From a checkpoint of a small image classifier.
Training: adamw at rate 0.0008, 24700 steps, batches of 256.
Data: trained on capsule endoscopy frames (Kvasir-Capsule), 42238 training examples.
Rows from block 3 of a small image classifier, named by matrix and row number. Rows with one number belong to one neuron. Each number is 500 + 40 x the weight over its row's rms, rounded and kept within 0 to 999. All counts start at 0. Numbers have three digits each. After the name is the row's rms in percent of the matrix's.
After each neuron's rows are labels from the 100 images, of 14848, where the neuron reaches its highest value: "strongest on" is what is common among them. Only what is clearly more common there than usual is listed. The data: capsule endoscopy frames (Kvasir-Capsule). In brackets: how many of the 100.
# fc1: MLP up (model.blocks.3.mlp.fc1.weight, 1024x256), inputs 86-171
# fc2: MLP down (model.blocks.3.mlp.fc2.weight, 256x1024, transposed), outputs 86-171

fc1.610 087:478479497484506438483526486511524476465490519435495465503447505541527472541520486541479442488448422494507507489511473472471511487535463500393511460500459470574474538527509523523472476437496547547499485408551540573478498564493424511526498510441421523497507478
fc2.610 093:500441511521474484504423457504455439504609506496467534500461507454476498582488495566524444492439616508462506532477533480524488485546488504487516481466511454564535492497534532447488577487450431468489408422495545541465467536510471434489554534514577557462570447
strongest on: finding: angiectasia (39)

fc1.73 098:506507573478488420465480523506540439493535463474503444514543550429498459556482602513412481472507546510480484488478499534465565496500497480497563491505521548507493552460514511417530513477518466485549502465512585522429524508534526549492477474492467461486501506
fc2.73 102:497488448491512485520565504393470501563496518523486488547511452513540497473577483491539510486559523500534380511537448504456475495507497470531470512495562540462515444439501509471447550586437518572568498503452437526506422490456521470580465501537466504558520488
strongest on: finding: angiectasia (39)

fc1.102 101:525521591475539477531478493558497441524461544488496525504456470516518482511590562494467443491508549474438559474490479415506423419498476511516506569482385427474442499520543503516468451521467462522493467513515515546472499514543525464565497497508530535413432508
fc2.102 098:475501532449469522446556447486397559535466500492491507501494489493503507467509511517501421460505410505424491528564493535507489535494522481471540481458466520498508511558563447528434451457548566563522493507590528534580497556515541503535516489452530424496471518
strongest on: finding: ileocecal valve (26)

fc1.320 094:543521501492499500559543480503498482526510595507517552565445473447541497484489469544493512520443428474502485534479447462597496542548480449422437437511418473552508464479581466542466484540437461487510470403497500532494496503470540459473506500497527491486506433
fc2.320 080:534556601494463468552404438583496464533384496556524564459459485524500543581517453543495423520485503525469540516518515460483486457473502538558560524455505468450471461556517538571501504500432541511463459485488494477539526488525491494562536521445513483441471515
strongest on: finding: angiectasia (40)

fc1.109 104:491499490454527528488525532482511494499550525507541499591513473471542464505399516515471546442491487509476563495539512525543478529594471463507488490518518577487497521417537528482494521512486439520544458519495491512409566610471538526458503515473519506466504475
fc2.109 115:435444501458463519487503563542533486481424520595547548494472497554494522541463535506506429532505526516520522544521547502533507521493504503531536452569507525536592515545477431571565589535448598444460450465430472403587473471498525502500493460463462462528482465
strongest on: finding: pylorus (36)

fc1.11 095:489392554473455466421497430500478469524493459514503594494528512509467536522520535559471425468484596440479447526510500481542452457478435478507568551448495459486462459500542553559459535505438473522531425386508422532525484534502502503563535520476521537519540449
fc2.11 086:500522478505427502536507515489476477473456552501527537515364425504517562540562443503480437543383525499502427481485499507527458546536487536493502489575554550604541508525542460480435528491501500525500541452522471556470512554400427413427453458509468542592497524
strongest on: finding: angiectasia (35); finding: ileocecal valve (25)

fc1.14 097:433464505467513541393597499533563463448488487539531500525484485442501491509485538569448483457542545477520477554545525470539478518525528459498482484520499449593560566571515479523523572472396514459549429425502518503510502535481509497492457483527466547553497477
fc2.14 093:520472509527508497540465498495485460569539488462439464502512443513548474516509520483454537495455544505495521481481510541505492403513492487518530480522518539445417477472467576496423509434529508577505472461501513500444507522485462566487449495505575455518516420
strongest on: finding: reduced mucosal view (44)

fc1.26 097:483450527460531496489557501507480467477438550446577497555512454505520461572474450490481513524542537529486519469593474490528566561509505456442481504517456478542472492544536494479490536478493485479481524438507580484467515481437436495566549521464486564507440484
fc2.26 091:480491536433495496473533607531496432499509518523552520536543486501553473621448504497417465500481505457498545539500487519555416526557514549468525443412515428508562477510531529522486492531502520489532431484465539528515511495482488506489449511456498493483510420
strongest on: finding: reduced mucosal view (32)

fc1.758 093:532520509511477439471475458483454509515496589480492483530452466489558535546542490463456401465501518489437536471527478558448511471594509429441506548568523521512492477492521558462428511457556524548560506524585448626471571566494505479536475493508461552467467524
fc2.758 099:470549483475507506398559502521534490498549556587561470504465476497530478566505516538448466434479496521474504545499480486554510536574526464517538490435457487523470522525561545537481574496476516490533465470504531525493554581482524457452511522458433530491539466
strongest on: finding: ileocecal valve (62)

fc1.511 098:515477479491519482475523481534428504529506468447497488557523479426516560513503488531465486460463546469466457545508441456538516472529496497459485494525488480566511486493598555474475487505443486561519539482501490553376519503513468452475516517561530454478467495
fc2.511 091:528540530519535503505593462535499481460487510484478462523502496432486561553491420569510537499448565495541504535550469466460585496548494473463484467502480423589487535473523539486501486494548513453537526468485526517551477461419449504460494471519554521534439468
strongest on: finding: blood fresh (28)

fc1.557 109:448499501450507501500482483481539517451584503478519520522521501495516513455508517538500390435553508554462514548514455506450576500495530454462547494455525467577497509455595576564506435459471554518572489520566532523480523553434499476525433409452486527458576476
fc2.557 138:484513542450521524452452480546497419418488470505556525562501466455516519549451565508493498515511486426503532492481467509488492544552504518475418521501438536535509555500569536469499481454465455461541480590481561527484544522512479509451498526463560482506470487
strongest on: finding: pylorus (36); finding: foreign body (28)

fc1.305 097:454474477451487432466459556497548482435479543493546518536487456478531547535453437514510440432504533395455474447562478513563501468517534497486543487474460457585485519511497498490457579459489453494537479456511498523447537580507509497531509518493493517502510455
fc2.305 089:466529440525466478471534632495483458413436485504544516546542490511511565519448515495482532521484491418529447497537466454573439499480471479478527475457482442459547506460484373443484485499519494481419497510505533499518523528494468440465486484472554523547563543
strongest on: finding: pylorus (48)

fc1.376 099:570520475502519477465495564542525412515446478497520484540572422450533496546529581495444533498463543484487509547437522428584541545477462487472534500467441520435437498535517514453470564487535384453431537458502577469515471497505461499486545561522483518499498503
fc2.376 092:470491539495517501463500450457528502450577501515509502484435546492512549548428393504549465538459537523526519500546440484441454481494547564492476597481554477574512462462510479438487441508474492598542518525456452454459501469407444478521498470570506482533459548
strongest on: finding: reduced mucosal view (25)

fc1.438 090:490489522471492539513527560551470508448494554472483492493470457459499494480486504643513507510495455410505509561516458534513448473523514478456523469460465553516585543557535490524506541462499498505481382480547510556528524576508413405494464560440483524441551494
fc2.438 111:431511499482457475495427490546456466512461564517577506476465529505458476557496502501485473464433500497446560499533524568513498492534514461498527494515473566510570514488525506505521581514452474480538455421512524522486468525504504475529499477409542551474487431
strongest on: finding: blood fresh (28)

fc1.338 104:513500536421492439392509446481469451489480558545557520530503469511586524586510507499437398521503549487489496502484398511467449439528485521460551531507500513462482498532588576490483574515486523551547524440480492555444573519532528493562478551516443474499550503
fc2.338 103:456481460505528506453497471550514500474501509482463503497477529521503469519488491558473481452474461579513513493484509443541482576514517460458547423537425496547482574581496505463546543452503570491390534501546582505530453577514448502495524527446452510533607544
strongest on: finding: angiectasia (40)

fc1.43 100:505492516499475474480586535507486437457467477495517473529637488445518543582475551448455570509478559483477468525510460399494557524494521534504539474483435476482478492525552489541476456465549490473478471407496548505520546532500423524477541468530535463497456438
fc2.43 099:523546522540530484508554478475426470396505490438496498585494496456479507438481510575583516501525479485476477486457472467475461527576443512519481524503441464495495481481515519436421527497492456488453545552537528549545534509437424473446501475474516449501523506
strongest on: finding: blood fresh (28)

fc1.81 097:476562481468505452538576462563461500492516493437508465487480538522500505497557484506515498518552494520498493569574491536503528465496442399481463499521439458578506473522508535417484495489480443529605515431535468513447482550474403429484486473454525532484492454
fc2.81 081:505511537479450583458515532427476501516551511565491530577557466476545618488481470514483525499497504458471523498516459449505473533501416540489472484363558488422512465411560507558415470531558497494514483578490567517489492461456549510507495475509455482515500547
strongest on: finding: pylorus (29)

fc1.583 110:532480553524511492469484530566516463516474556468506534509535565533500470484534518503516432480471586522463486570458524443500521547520524494495521563501531460532523490498531526535521464478491511493486450487553559546468452502524509397518542440439450534478501457
fc2.583 120:464488540524484485443577529438467465502459521485478567470451476492456492429544441475534509523494540493532467486474556526567490549499490477487478516559506472552527524490420466522545517537534547505554423429494490500558482494502565426391487456539454528528542528
strongest on: finding: blood fresh (28)

fc1.32 096:504519537526470534520496512472490476475468512490473560553508500505509473482503482539478448490440464536463544578409502489454472532488514493470507549512461579506461492517519512506497400480504508489494451473529572485515486489474450495492366420483433592429611405
fc2.32 096:443535470525575437509446486489570488615505455428471485531514565476478492558505484547361488459480527491502501494512506592515528420451523466492540464505598465484527552462484543488532536459452470511515484478469496491520421521474510529535588553488464472547474459
strongest on: finding: angiectasia (34)

fc1.117 099:526523528465468458458486474517481414465453489472509537517519536466524545529421509569476462464453567530393501509473468494457543534521517528454527540497477506540413447544565532466481478464541500535549523488549517567437488566486476447509543551460505496406505491
fc2.117 092:499468472506459477486544489483549455585492526515490488430473506473503581489441478527538523477540466547523475520561494493506505542486492472478422450454507564478536516480534501513514480476519465483509508509478570482538450556432522542426512459443561531492547513
strongest on: finding: blood fresh (58); finding: ileocecal valve (30)

fc1.385 092:477452617497563436459457424549420511514495512533478499506440526505559466504561475502475373478459555506471460492526453476482465475606479500465556538476551484569433511549539561489503529480469510567499491422488431599454500541564492535495485559525445461532498460
fc2.385 094:549520503524461500509576465487480489503534483527536473477449478492501484477541548533502489478485429520444539627444470439518553523553524445494487460449494521509478414567565516509437557497549496504546490449537493566531512522478502431497513508483528498468487435
strongest on: finding: angiectasia (35)

fc1.421 105:467487474447463458419484490524464492457507507505557557539543513528599445518436513489371493433499485531473512550481517509486445471600535487506489494547464546527515513523479590420505552528496502503524451464511541515468568535495516551518545435463499483474541463
fc2.421 108:451503522515489514541565593471494501510497477450463484488560511464468541436515484464546556547506525500512496486486494463618524566463471499501529451482541453483559491494461426563512522509525467459471480404487509449593473459422505531482486520550449431528440466
strongest on: finding: ileocecal valve (32)

fc1.92 103:477541474511487532479524480500501472538513523510512459557443519490491476541525540540435474439515535504488502487475492491514522522555557572493528470513522529543497627529501485456513456468544526541503412420519578535516510545523510451527497456481490426404502428
fc2.92 096:552499541497490541410443453510530439492508461527558499542526499530512502577405524538490529538464419464471506495463446410506470429492463480506457573426422455464558477519524529493475438488521487483545540597479568484479541493531479458543475388436579525438502512
strongest on: finding: ileocecal valve (27)

fc1.74 114:528490494485533464444449481568509509460546489462476485490553537435514500529499411508449477407533518461486461510500492494504515471525570484508474509563503408555479514496581559490513538430489456525599484539486504552400575598495473499501480491486554486518490515
fc2.74 129:500490509508546529576469494501535506509518550502481507466482523554436473480458477485564466549417545588564522522465529464462500562471494509483390540519474524512502536472457419496597503574492532461450497521444503421499445394496464420478523502501489519468522519
strongest on: finding: blood fresh (34); finding: pylorus (34)

fc1.241 098:455473479443479539496498509548527514452475518490541449513562521506462527523533438498513445436486543485506551445537502457475530530521531558489499460518493458625518570519496488524511475491482484538525481464502463487493513495386486485491553459470515458549457482
fc2.241 104:485520459584482498508478484462536582577520434405468442533488532487435469436473516499461542428495521548478443442505522608544516522454483485501524473475585577434473491464525535430506493501472503514519510471475513517449485508514500572453482474519520489482506480
strongest on: finding: reduced mucosal view (31)

fc1.643 101:477504506494544463473497497490429530440464550506518534501481442490517546481531479556455461519452433485519432485505450488507476511497534492427507428517442460563497557548532452491487519514513531513472481426579555517517501545509472496536466516503471512489501514
fc2.643 118:492479526564570466470367431524449478489466534496523505482402550484470419589523473522479462430453556503483497419444533573509551499566509438491546474518473504561511576489494543427551564479501483462507507477506529548486461545553491473452522546456526539511470484
strongest on: finding: angiectasia (75)

fc1.333 098:505509500504543516451496495491495455500528419516526388487575512410466600513500584512482493477544512508476524515552506541505552503495532496516512459517532485534474518497541582490493509431537462492622505539494458501469544579468506492505487463474534543498456472
fc2.333 086:444505607487505484511466477533474481466461567553496495473413470530505457527504452517507467542420545513529481485432490478485455488521481480528475504410478485483492480516498528479511553582542548533469534467451486420527483487452410511471549492469515433462511463
strongest on: finding: reduced mucosal view (43); finding: ileocecal valve (26)

fc1.589 102:554465530518460430476523474456607542459497480446502501576491501469514482466492467487524481555448448423458535479442451521478437503569416557427507501582500504497436472463526490528439512467398489570470505477525486600470560507423566576509494471496433509502466539
fc2.589 110:569531580497553466465481518537467367439539517434488458504503451428479556529489439509514469500450572468467528546525452432443518425505480536468508563418505475494461492479594449507468424445546445550549531525558470571432523519519465499485450459533631488496452514
strongest on: finding: blood fresh (53)

fc1.713 097:540485522444472441524499511504526468473491525479480574520504502496505518531493439573547469530511553459499460541526434485530500453510505510476446558413512493466539514392554462466504498509499445498545453411509476563511458538508536458454510558441552483546542464
fc2.713 090:514487514479446476498587492484404541525428506493575482507505417493521500517504575531489463540547485524407477493421499483427564472530512441463562479503461549512510485563534595545454530480475560579542511497562528555531542529508507503569504503471443487471433512
strongest on: finding: blood fresh (43)

fc1.550 103:438526483407500544413496537541534388505550468516570416498578547441490476548471578505470493502523617566485554474532521496509543529476575470517504503520569416508539539489501480484521556522513449458542469468485526499459523510433450545511510457509513563456528493
fc2.550 097:525489562566522427536513439461487537418515507405441468485461511484505469521474461485536467482497515511469476569525436506436561493500526513441525453515483493501470437486544482487442514452503579599473506433526504485516552486435488537472492577489558436535460485
strongest on: finding: reduced mucosal view (30)

fc1.412 096:440478487494491396521523532429483482518503515520562549506437472483539550538525480506490473493485487509490471471495527470571472483533521454506536530504523468477495467573531465467472601528530443525475479341547452534537482540447486501543510515535412496555452507
fc2.412 096:493568432450526487538496440498506555499523466518447552519465599482514484516486428542456478507440468525463439538481418470440469565520525561487516499467477544519561501485573564516497441434553499514541508523495518528488472520507511547461434510510552472576509458
strongest on: finding: reduced mucosal view (37)

fc1.329 090:490472514483431494522558486437515528484548505480502528544472491458498539514437531586507516419500422478419520483524465505506477502513478468453561474444478554484545479514523475534472436414454511570485451433584534566488544615460548472497483498416482500429556467
fc2.329 084:436478450497428460495456558558514448599493560493558540511475495508515512538473464485479484472443519553483534490526515498502557524521517504526493554537531548460518511476508544499532592438542440548474478497449482484474472556487496519526563522462499546519551485
strongest on: finding: blood fresh (42); finding: pylorus (34)

fc1.569 098:496470483447455504441546535534618434454446559489486521521522468499491514506530519495457472436462541422496543553515527443581522531484548548525526454535474497593456507486495427571511570460489525484521478364502530486475523483463406455519495424445515525448550411
fc2.569 090:530534500512584516476433430551470538459492502504549534512405454542511485505445414462479446506485460503564548528443520524509479532533464541479474523523474502549489526559516539514530478502499563493470551604456517500521516480533455392440496564467503507503524581
strongest on: finding: reduced mucosal view (55); finding: ileocecal valve (30)

fc1.429 111:414507486454484542436538565484539446478559499535563503625534478407504508540440473517492481506475548519503539475500482488456542482508525511487517526489504488509495493525518479533521479545485502448578476458463524482537482481390453507540458463533444452485481427
fc2.429 100:591504469551501514549479456538523591576483428430439467476458526528509490525470528581493508562460476448454565503490444503520522411539516497501458502592462463469432520516504587495454480416439512529524546456525497538454521508552515513529564478434520499446465452
strongest on: finding: reduced mucosal view (33)

fc1.88 111:528516501511548505463479456531485490487470536511553482557492564450524531538467516556500461467530538546466536473483532523506479501533549472439540559560537569470540566518528505417535464505540491553559519583515519535462497522472496434525495497470433469470417527
fc2.88 121:438516513492521457503471467481454496476489567473551564518433446477473416497472500488576430503447490497448492516451536533473422516562484519469533501564447484566543465583442478593502558477454534515502458418507491550488540536537490437486414480491494540457541469
strongest on: finding: blood fresh (32); finding: ileocecal valve (30)

fc1.264 110:537454514481520549456450461523500494525473503484518519553477498499544486546408456484461513465555532469495504542512474454484529545629536522441479505534434502573431559493575523506522476407473489475584495511484469531441547557518521476516509534475549486512546462
fc2.264 122:506447493486454514555496513447451492453456495490500583531518462493487504421475542445555450545459522438478509518456515521507489511463430488514394543523545576518537476433459403540462520497412500535502498497568503558522475506455481416500540507470439532515492508
strongest on: finding: pylorus (50); finding: blood fresh (38)

fc1.398 100:529509555492557512513530452516472484486527477513503464555564543392522511510459505578452498502561534555476525496466470476529498455528508503427539467437495502480514524558538453441499494542516479479511443473514533543535528512510521508479505536487481482476489488
fc2.398 076:446493500542406484463475498503530506451542506466506510439431529538484447482489524501504505482549393380468490426468539544538461547547485429475518479487463519527451512487455488454494522491472498534478426471561511528532560566502532508502503416472440520448591441
strongest on: finding: ileocecal valve (37)

fc1.574 100:476446504469499438467485465491487556470517583547531550498499540520598482537502481470420506476475497507504528567517500476431455490615523494493506498490461471562436564564533567458496504428501530525494446506490471547490586580520528500499462497484414520532519513
fc2.574 112:463441497493456523467519551534516450508518472493497475471462475491450530447486552498490523445575547456498525489447566495534585530440518508532472499545537510485497454435473438538501506514481490518544492440467562445532507481464509517488572464533584449472417464
strongest on: finding: reduced mucosal view (30)

fc1.7 106:431555481460498478535511446504538484532508515492528584484437519515510536461533503526495473492492491514488447555519443471529525485518538468505463559512455443620464437478517554509443511524509546515585469493517497494408472524481496422510528437485501526513563477
fc2.7 107:482440562453471532443547450535487472434531450549509496503533477481512613488531483466490477471597522429539573514582494455471496544512539494518504413461537484525528549464565535520551515519476531475548451527431501465512548530414509559523526509494551438619477492
strongest on: finding: pylorus (41)

fc1.548 101:441511502495496463427514449440526483469558509489528503497495559429504587469466493597522460432524524464491480567514496546571496502474512465509539514460490499479517514433511448466447547443487496596515485474534562506467519582466492430482524469511515479499519522
fc2.548 111:565479551516504532572464479476489465576482494525478575504511496543512500483504562438490447528506529523484563555501517493466441545481494489528426481500522559470518440473452505593514486585513487454531521533456462461504472426480577533506478474490486515482511492
strongest on: finding: blood fresh (28)

fc1.162 106:475575497499517449543531508516590442546545538469523463514481552480519493539500506541449513481506527525465546483542473467566493497540461396436578447465487463491558531563510495519486529535499509522482496445519550510527446485482557513509464500485465465516483439
fc2.162 111:512433540505465525398485509431469516494497490575549603499429468523472519571436464526515460508546515485592545523518502471532460507434505517505450506484545572462513561452464509480514468486456477488466486475427461415469500520550609458505517552593532468484523514
strongest on: finding: reduced mucosal view (26)

fc1.679 094:515485463459517432460475535576493473467497535472510518510568545486494507515516478485514495548442492492498452459471485449558554512531467555462470525559448433560448508471483479455490500506507419482467525464494501523471487558556512538518515505417513440580506438
fc2.679 081:564528432520532541502468501497452519526473480448447480552565480464484511431498542529511491460476558504453497548444492593501543482520507533460566501468531586446480537498543523484444494459531485531503499586575513563487495507549478476483523576496500494440495570
strongest on: finding: ileocecal valve (53); finding: reduced mucosal view (37)

fc1.345 098:487479524482546502588505420490592439524560542471498506513561534411504541510487540562498499555492507434497589496525465537560493539494531523422503442532550462515506506526504482554485468499458538496540444385503515505543501487441464486570502444484454437481472418
fc2.345 091:466495536421518493502432509475527570440542512503522543479506497514499411458465495416453461455499452511568560504462588526543401572504518510496488484600481552552531579492492504544586515493387560462505417502489494541512576513532564550469539513470511486490542531
strongest on: finding: reduced mucosal view (25)

fc1.215 105:558496507472502529488521492483612472455451553491539496609478490486539517479471492542462501469442476466500542548487433493473517556605492540434484497510521478568509495456580555536484494482480518469571523527473448542449533501466484438462448506455498570485569442
fc2.215 110:501494503498465447508437516500466450430503464463542505494531424466519540527511536507442514554487483450479522482490466514449488474505477535481485472495518515550497489492560551494462458443526416483485549460566503580552524539445543535551535553480525445549537533
strongest on: finding: pylorus (35)

fc1.447 097:430490521474522520496496476533506540476557518513555507524435491474531494512437450526427469438516536484482484548548478491545553535576526528465493526555397490599549547517584482508505521481436540511603508459514488529482497531447583462499528539470454449502410457
fc2.447 086:522461513500531480525439396548542490534523477480462471445485661461461447501502508555484483492554500497485510490492524480420563504492543467461581446470533558502554524490504515494552489456542499495461501550568485531576542559536498539473541479458543563487526485
strongest on: finding: pylorus (27)

fc1.232 106:502541508448467544529544548471544494505457565526558458548526443478525472474447552499550530490520487546410495530505494472502488523660470464476452468498430512479519472539572455516456472518485496501530479506558505570540608537492433464488486516426507503446518500
fc2.232 103:580526535506504482555505475521493501558470462513434520489494464525505504518531517503472477544413543482485505520514463528502579419420462471508503412478536459511496531446496521501531504531471530490523544442460474441491410434544474481480449440492512517498349442
strongest on: finding: pylorus (66)

fc1.719 101:479502488500479564443507511499497390512518514493496488558474429454501511552449553580466469481500570477496482562475475454521494486563508505509462494499531517552545539513526467495493497487478538557512434504526509525479434521499464391557482449502495453455566407
fc2.719 105:494490483506513521408461569499511499518551497507555497520539465533478488539401477477450554495491432466542527496485511442608449562493538592503416518542462446524479521454466512488555466484484487444509503595410569438445486469505537489529539466489529536479553538
strongest on: finding: ileocecal valve (69)

fc1.69 095:504523469461530500450472492496452511497494534484511554508513437417519474515519488616473474494508470536493503547514461515559485500487499473425551461475552466465510487512552498454501518493565491506487494472516512511487516559495548516504441528490481505483554534
fc2.69 106:442453529509454523494514474458507489444500612501530538486497482508519494496458489433531467475439435499498546545481565527486495551590485555463491516543431547567573497534502428581483537414450548510545422431535467546493535612489511434496481481450502552505509448
strongest on: finding: angiectasia (43); finding: ileocecal valve (25)

fc1.763 099:468486498426487448452484512544549441439444521505514503488475462463470553549520462553517459471451492513464534466486548517528415500461469475463596526502509451498486493565488449507533537545491515445503463469486501498554531538504427520471445499484489544484483493
fc2.763 107:500466464535535477533457507463529440525550479462533536497449521496474479554444547509509523539512536472574475533515535513591502506508517500479418469500510528534555567435434428447566550518485461429478465455425511471487449539529548460434559532455547537495546440
strongest on: finding: angiectasia (25)

fc1.351 093:446530484491543466492480447511527517532520468434472487512515581426481521536506542520443511441511541528458524446494513505559496485501528476422615451548473486556493526502476487402496559418505507542520567521606511641501484630505526497476515493454525500528436463
fc2.351 099:530526565464512525435580541499439473460524550530576468536546448509522450491471508471489532496447428531525543564460448487443528556544487481520447537486485495464474503500532554562490519533603452434586518536443478508495500499479465526536422463496505524497501455
strongest on: finding: pylorus (27)

fc1.370 101:461534472421499504475541542528519499405510558532548476565558475454510452495406529501492490463499527531451583530469511451465468514619495479501502566544421475525535493531540510495484522518488487486513421504501512531483560516478534495507479492449506461452573474
fc2.370 095:492499572514500517559595524545464484459468532534531439495534495510492509488576521469508508527449475475486488505512482488544592505508496470532467480476486489488510469497498471522462481527619457509556549430518499446523487435389506496489527482463546441545294441
strongest on: finding: pylorus (48); finding: ileocecal valve (31)

fc1.621 087:516474503502505443501467448478452549513503551467483504496472470513515484505512479634475489451481414444527482516509430485473465487483543519479476432508474478513469543508533536489467522436477526520440457478502517500511470546537415455531494519492448542459554498
fc2.621 094:474501529506462461503469486507424428514478514478551587525475556469509536601533451556468457441435528469455505469538480480533504527560476490489539504495478498512502495491549516417488563473450446533539462420506528541443464568497517475515531470468493505496511426
strongest on: finding: angiectasia (34)

fc1.472 098:551459521492508530532531443471462507412440602515452486505453487461526559485506487506490459462507493506442526492467427473462562565544514469426499447489498432596445479427521432563489509497495582503503509462513533561465565497495443454532440438535481574484436510
fc2.472 099:458487509570571505535537501559502500499558474459487449514540526470465518468517539535531553474532589571499418507533567484439555495553468477515497542523551520470529550546521526459561487468524370490510490553554480556506438556472482505466553557465556485538530519
strongest on: finding: ileocecal valve (52)

fc1.304 093:503478496495500494469459467505477425485513506487571597567477517469515536542506494527497442420489621439452491525505497370525549536551485498477486529456475508514515512506489506482480503496514468518529447458522455531486483551528565398487558502505508462496487484
fc2.304 096:482538461515454516450494486392528409529561495538568534484500501464519514552460503534445512438503401516498491524545522493546485531494527566496562435477475465516471492505509517425483540430498514513495515495494585479451455595456516461498543409510518607475505493
strongest on: finding: ileocecal valve (59); finding: blood fresh (31)

fc1.722 095:482510509492558409537458492534521521517543516467486466457442531534592495512506469492502450479464533496485521474479488486509477423497518450507468571528473457551513555524511505467502420484456486488490480526515490492449465510515436484551496427440472515484403511
fc2.722 082:412458560456446472454473430525438486455446457565559578431410436521525524510496501547502436439555563466512494457517545567474481478529520481520592470503521467576544509512466504455529567486480569568469428431474549481541489553479504405471465507435507446492478515
strongest on: finding: ileocecal valve (42)

fc1.671 097:487512486523486531534558454442505524510559470458529518525485503481494528451440490547512483519485418489483550520531487514507474565553501514456445495524496578472502493508507531488444510459497516601605552487541418564469529543432514473426502508544464547475579494
fc2.671 107:507462527426503499433518579531486444492492518540586490508467500508529528557544461462502455513581557509586547527504517474559556536509500454491501475480588514522467514448545468490566486530516519510513502525463501487476515508453456444488527525497511456558503557
strongest on: finding: blood fresh (30)

fc1.747 101:595442557493517531496414452541467512520509498512502452471564511499600458459454594540444498463491458488461520506471446456509486490510511512517460453454472450506526562480561551515514432450462461502489482536496564486425537542544494558576486544374506494433528403
fc2.747 100:486495485524489521473579586522491485573513572517502492513476484451499488538582517493523512430543546515469449506502488380519539557509529484488595537526469488432437469504512412505465480534509495503490475432516525532491504506455436517511414490543487459485494455
strongest on: finding: pylorus (32)

fc1.603 090:567489600475487460508581453509511508517492527419475494460521555500551481523532476520464479507497485423456533501434470495437531435602466515452514526532421558523477480482553542545407428504486518526565453485612472647501579500521461496501473459462456502450439487
fc2.603 086:475473540516569476420512488522504388420595476539488481464486520502496556522432530533498517560544445528594517541545521473483409562459547549523483482535456478515579585544548562463523506475523479403553525498434485442513485496482445557511444414552528531558553458
strongest on: finding: blood fresh (26)

fc1.691 099:436465479408526509482511561560571457435496534494536439569525549508454522516479468466471505448481461443501531463519524538536514538516552534488498451552455520559510563533507479446530493508513476461513463526523507502543547476455502554534453521436517522519453455
fc2.691 105:536505509577464481506491455472407538511480455422441560478407482548434431445513478515558463467525501565519450508442530521477460496482485514487499539565563483529461464477425462501496515525445554565478465422505469494487470473557515412461478469520503515473583579
strongest on: finding: reduced mucosal view (43)

fc1.498 090:510462465478507441517608453506512547471470526464512435469519507525502500499541494496468568548469385517511504446510483456475533544491447480487427470518383494568439501515547524553508366482479501500469530558529582508468493544514475564516514455453483536530497482
fc2.498 092:481466542563497546514519454457515460473518470478488549506465464482491555478517556506553437448517538521454542487518500540540495512508501575436593414464467476473463522517527403497521647522484558523516492397487500459506512496458542476478512528506454499484509489
strongest on: finding: ileocecal valve (38)

fc1.751 111:524485527409521505472544508499496464430528480505515498597518506453528578460473488502525467522458491490485493585461438515489440491503462541470525531489458512495487486508568508523463468521447513481579511475482502515528548469448445526528426434551375489459552485
fc2.751 118:499535489599512505463481429485526495524464479516464485436399603517497532539534466537491527489554493524530523434513488436486541504526508461491534543538494532490459527507484531443500492463580471538477528466566446495549524495489627508470600507535490447503467574
strongest on: finding: reduced mucosal view (35)

fc1.160 103:495505511493454441441551488480521516514556458498587514488490497511534451511549599519476374447526516550479475498561516422555491490498518502496542496480438535476511581547526462467461524466477521598481465518567480565520550600497517468550493568502418410545502495
fc2.160 108:503453417535524557550545461534560499562443430537477427496465584512479534483505495530528576493492517519541498464526494510586568521418519482501482491528478472554480510515475512537484425540434507489517495485454558410493430487540470445444538452464552470444483510
strongest on: finding: ileocecal valve (29)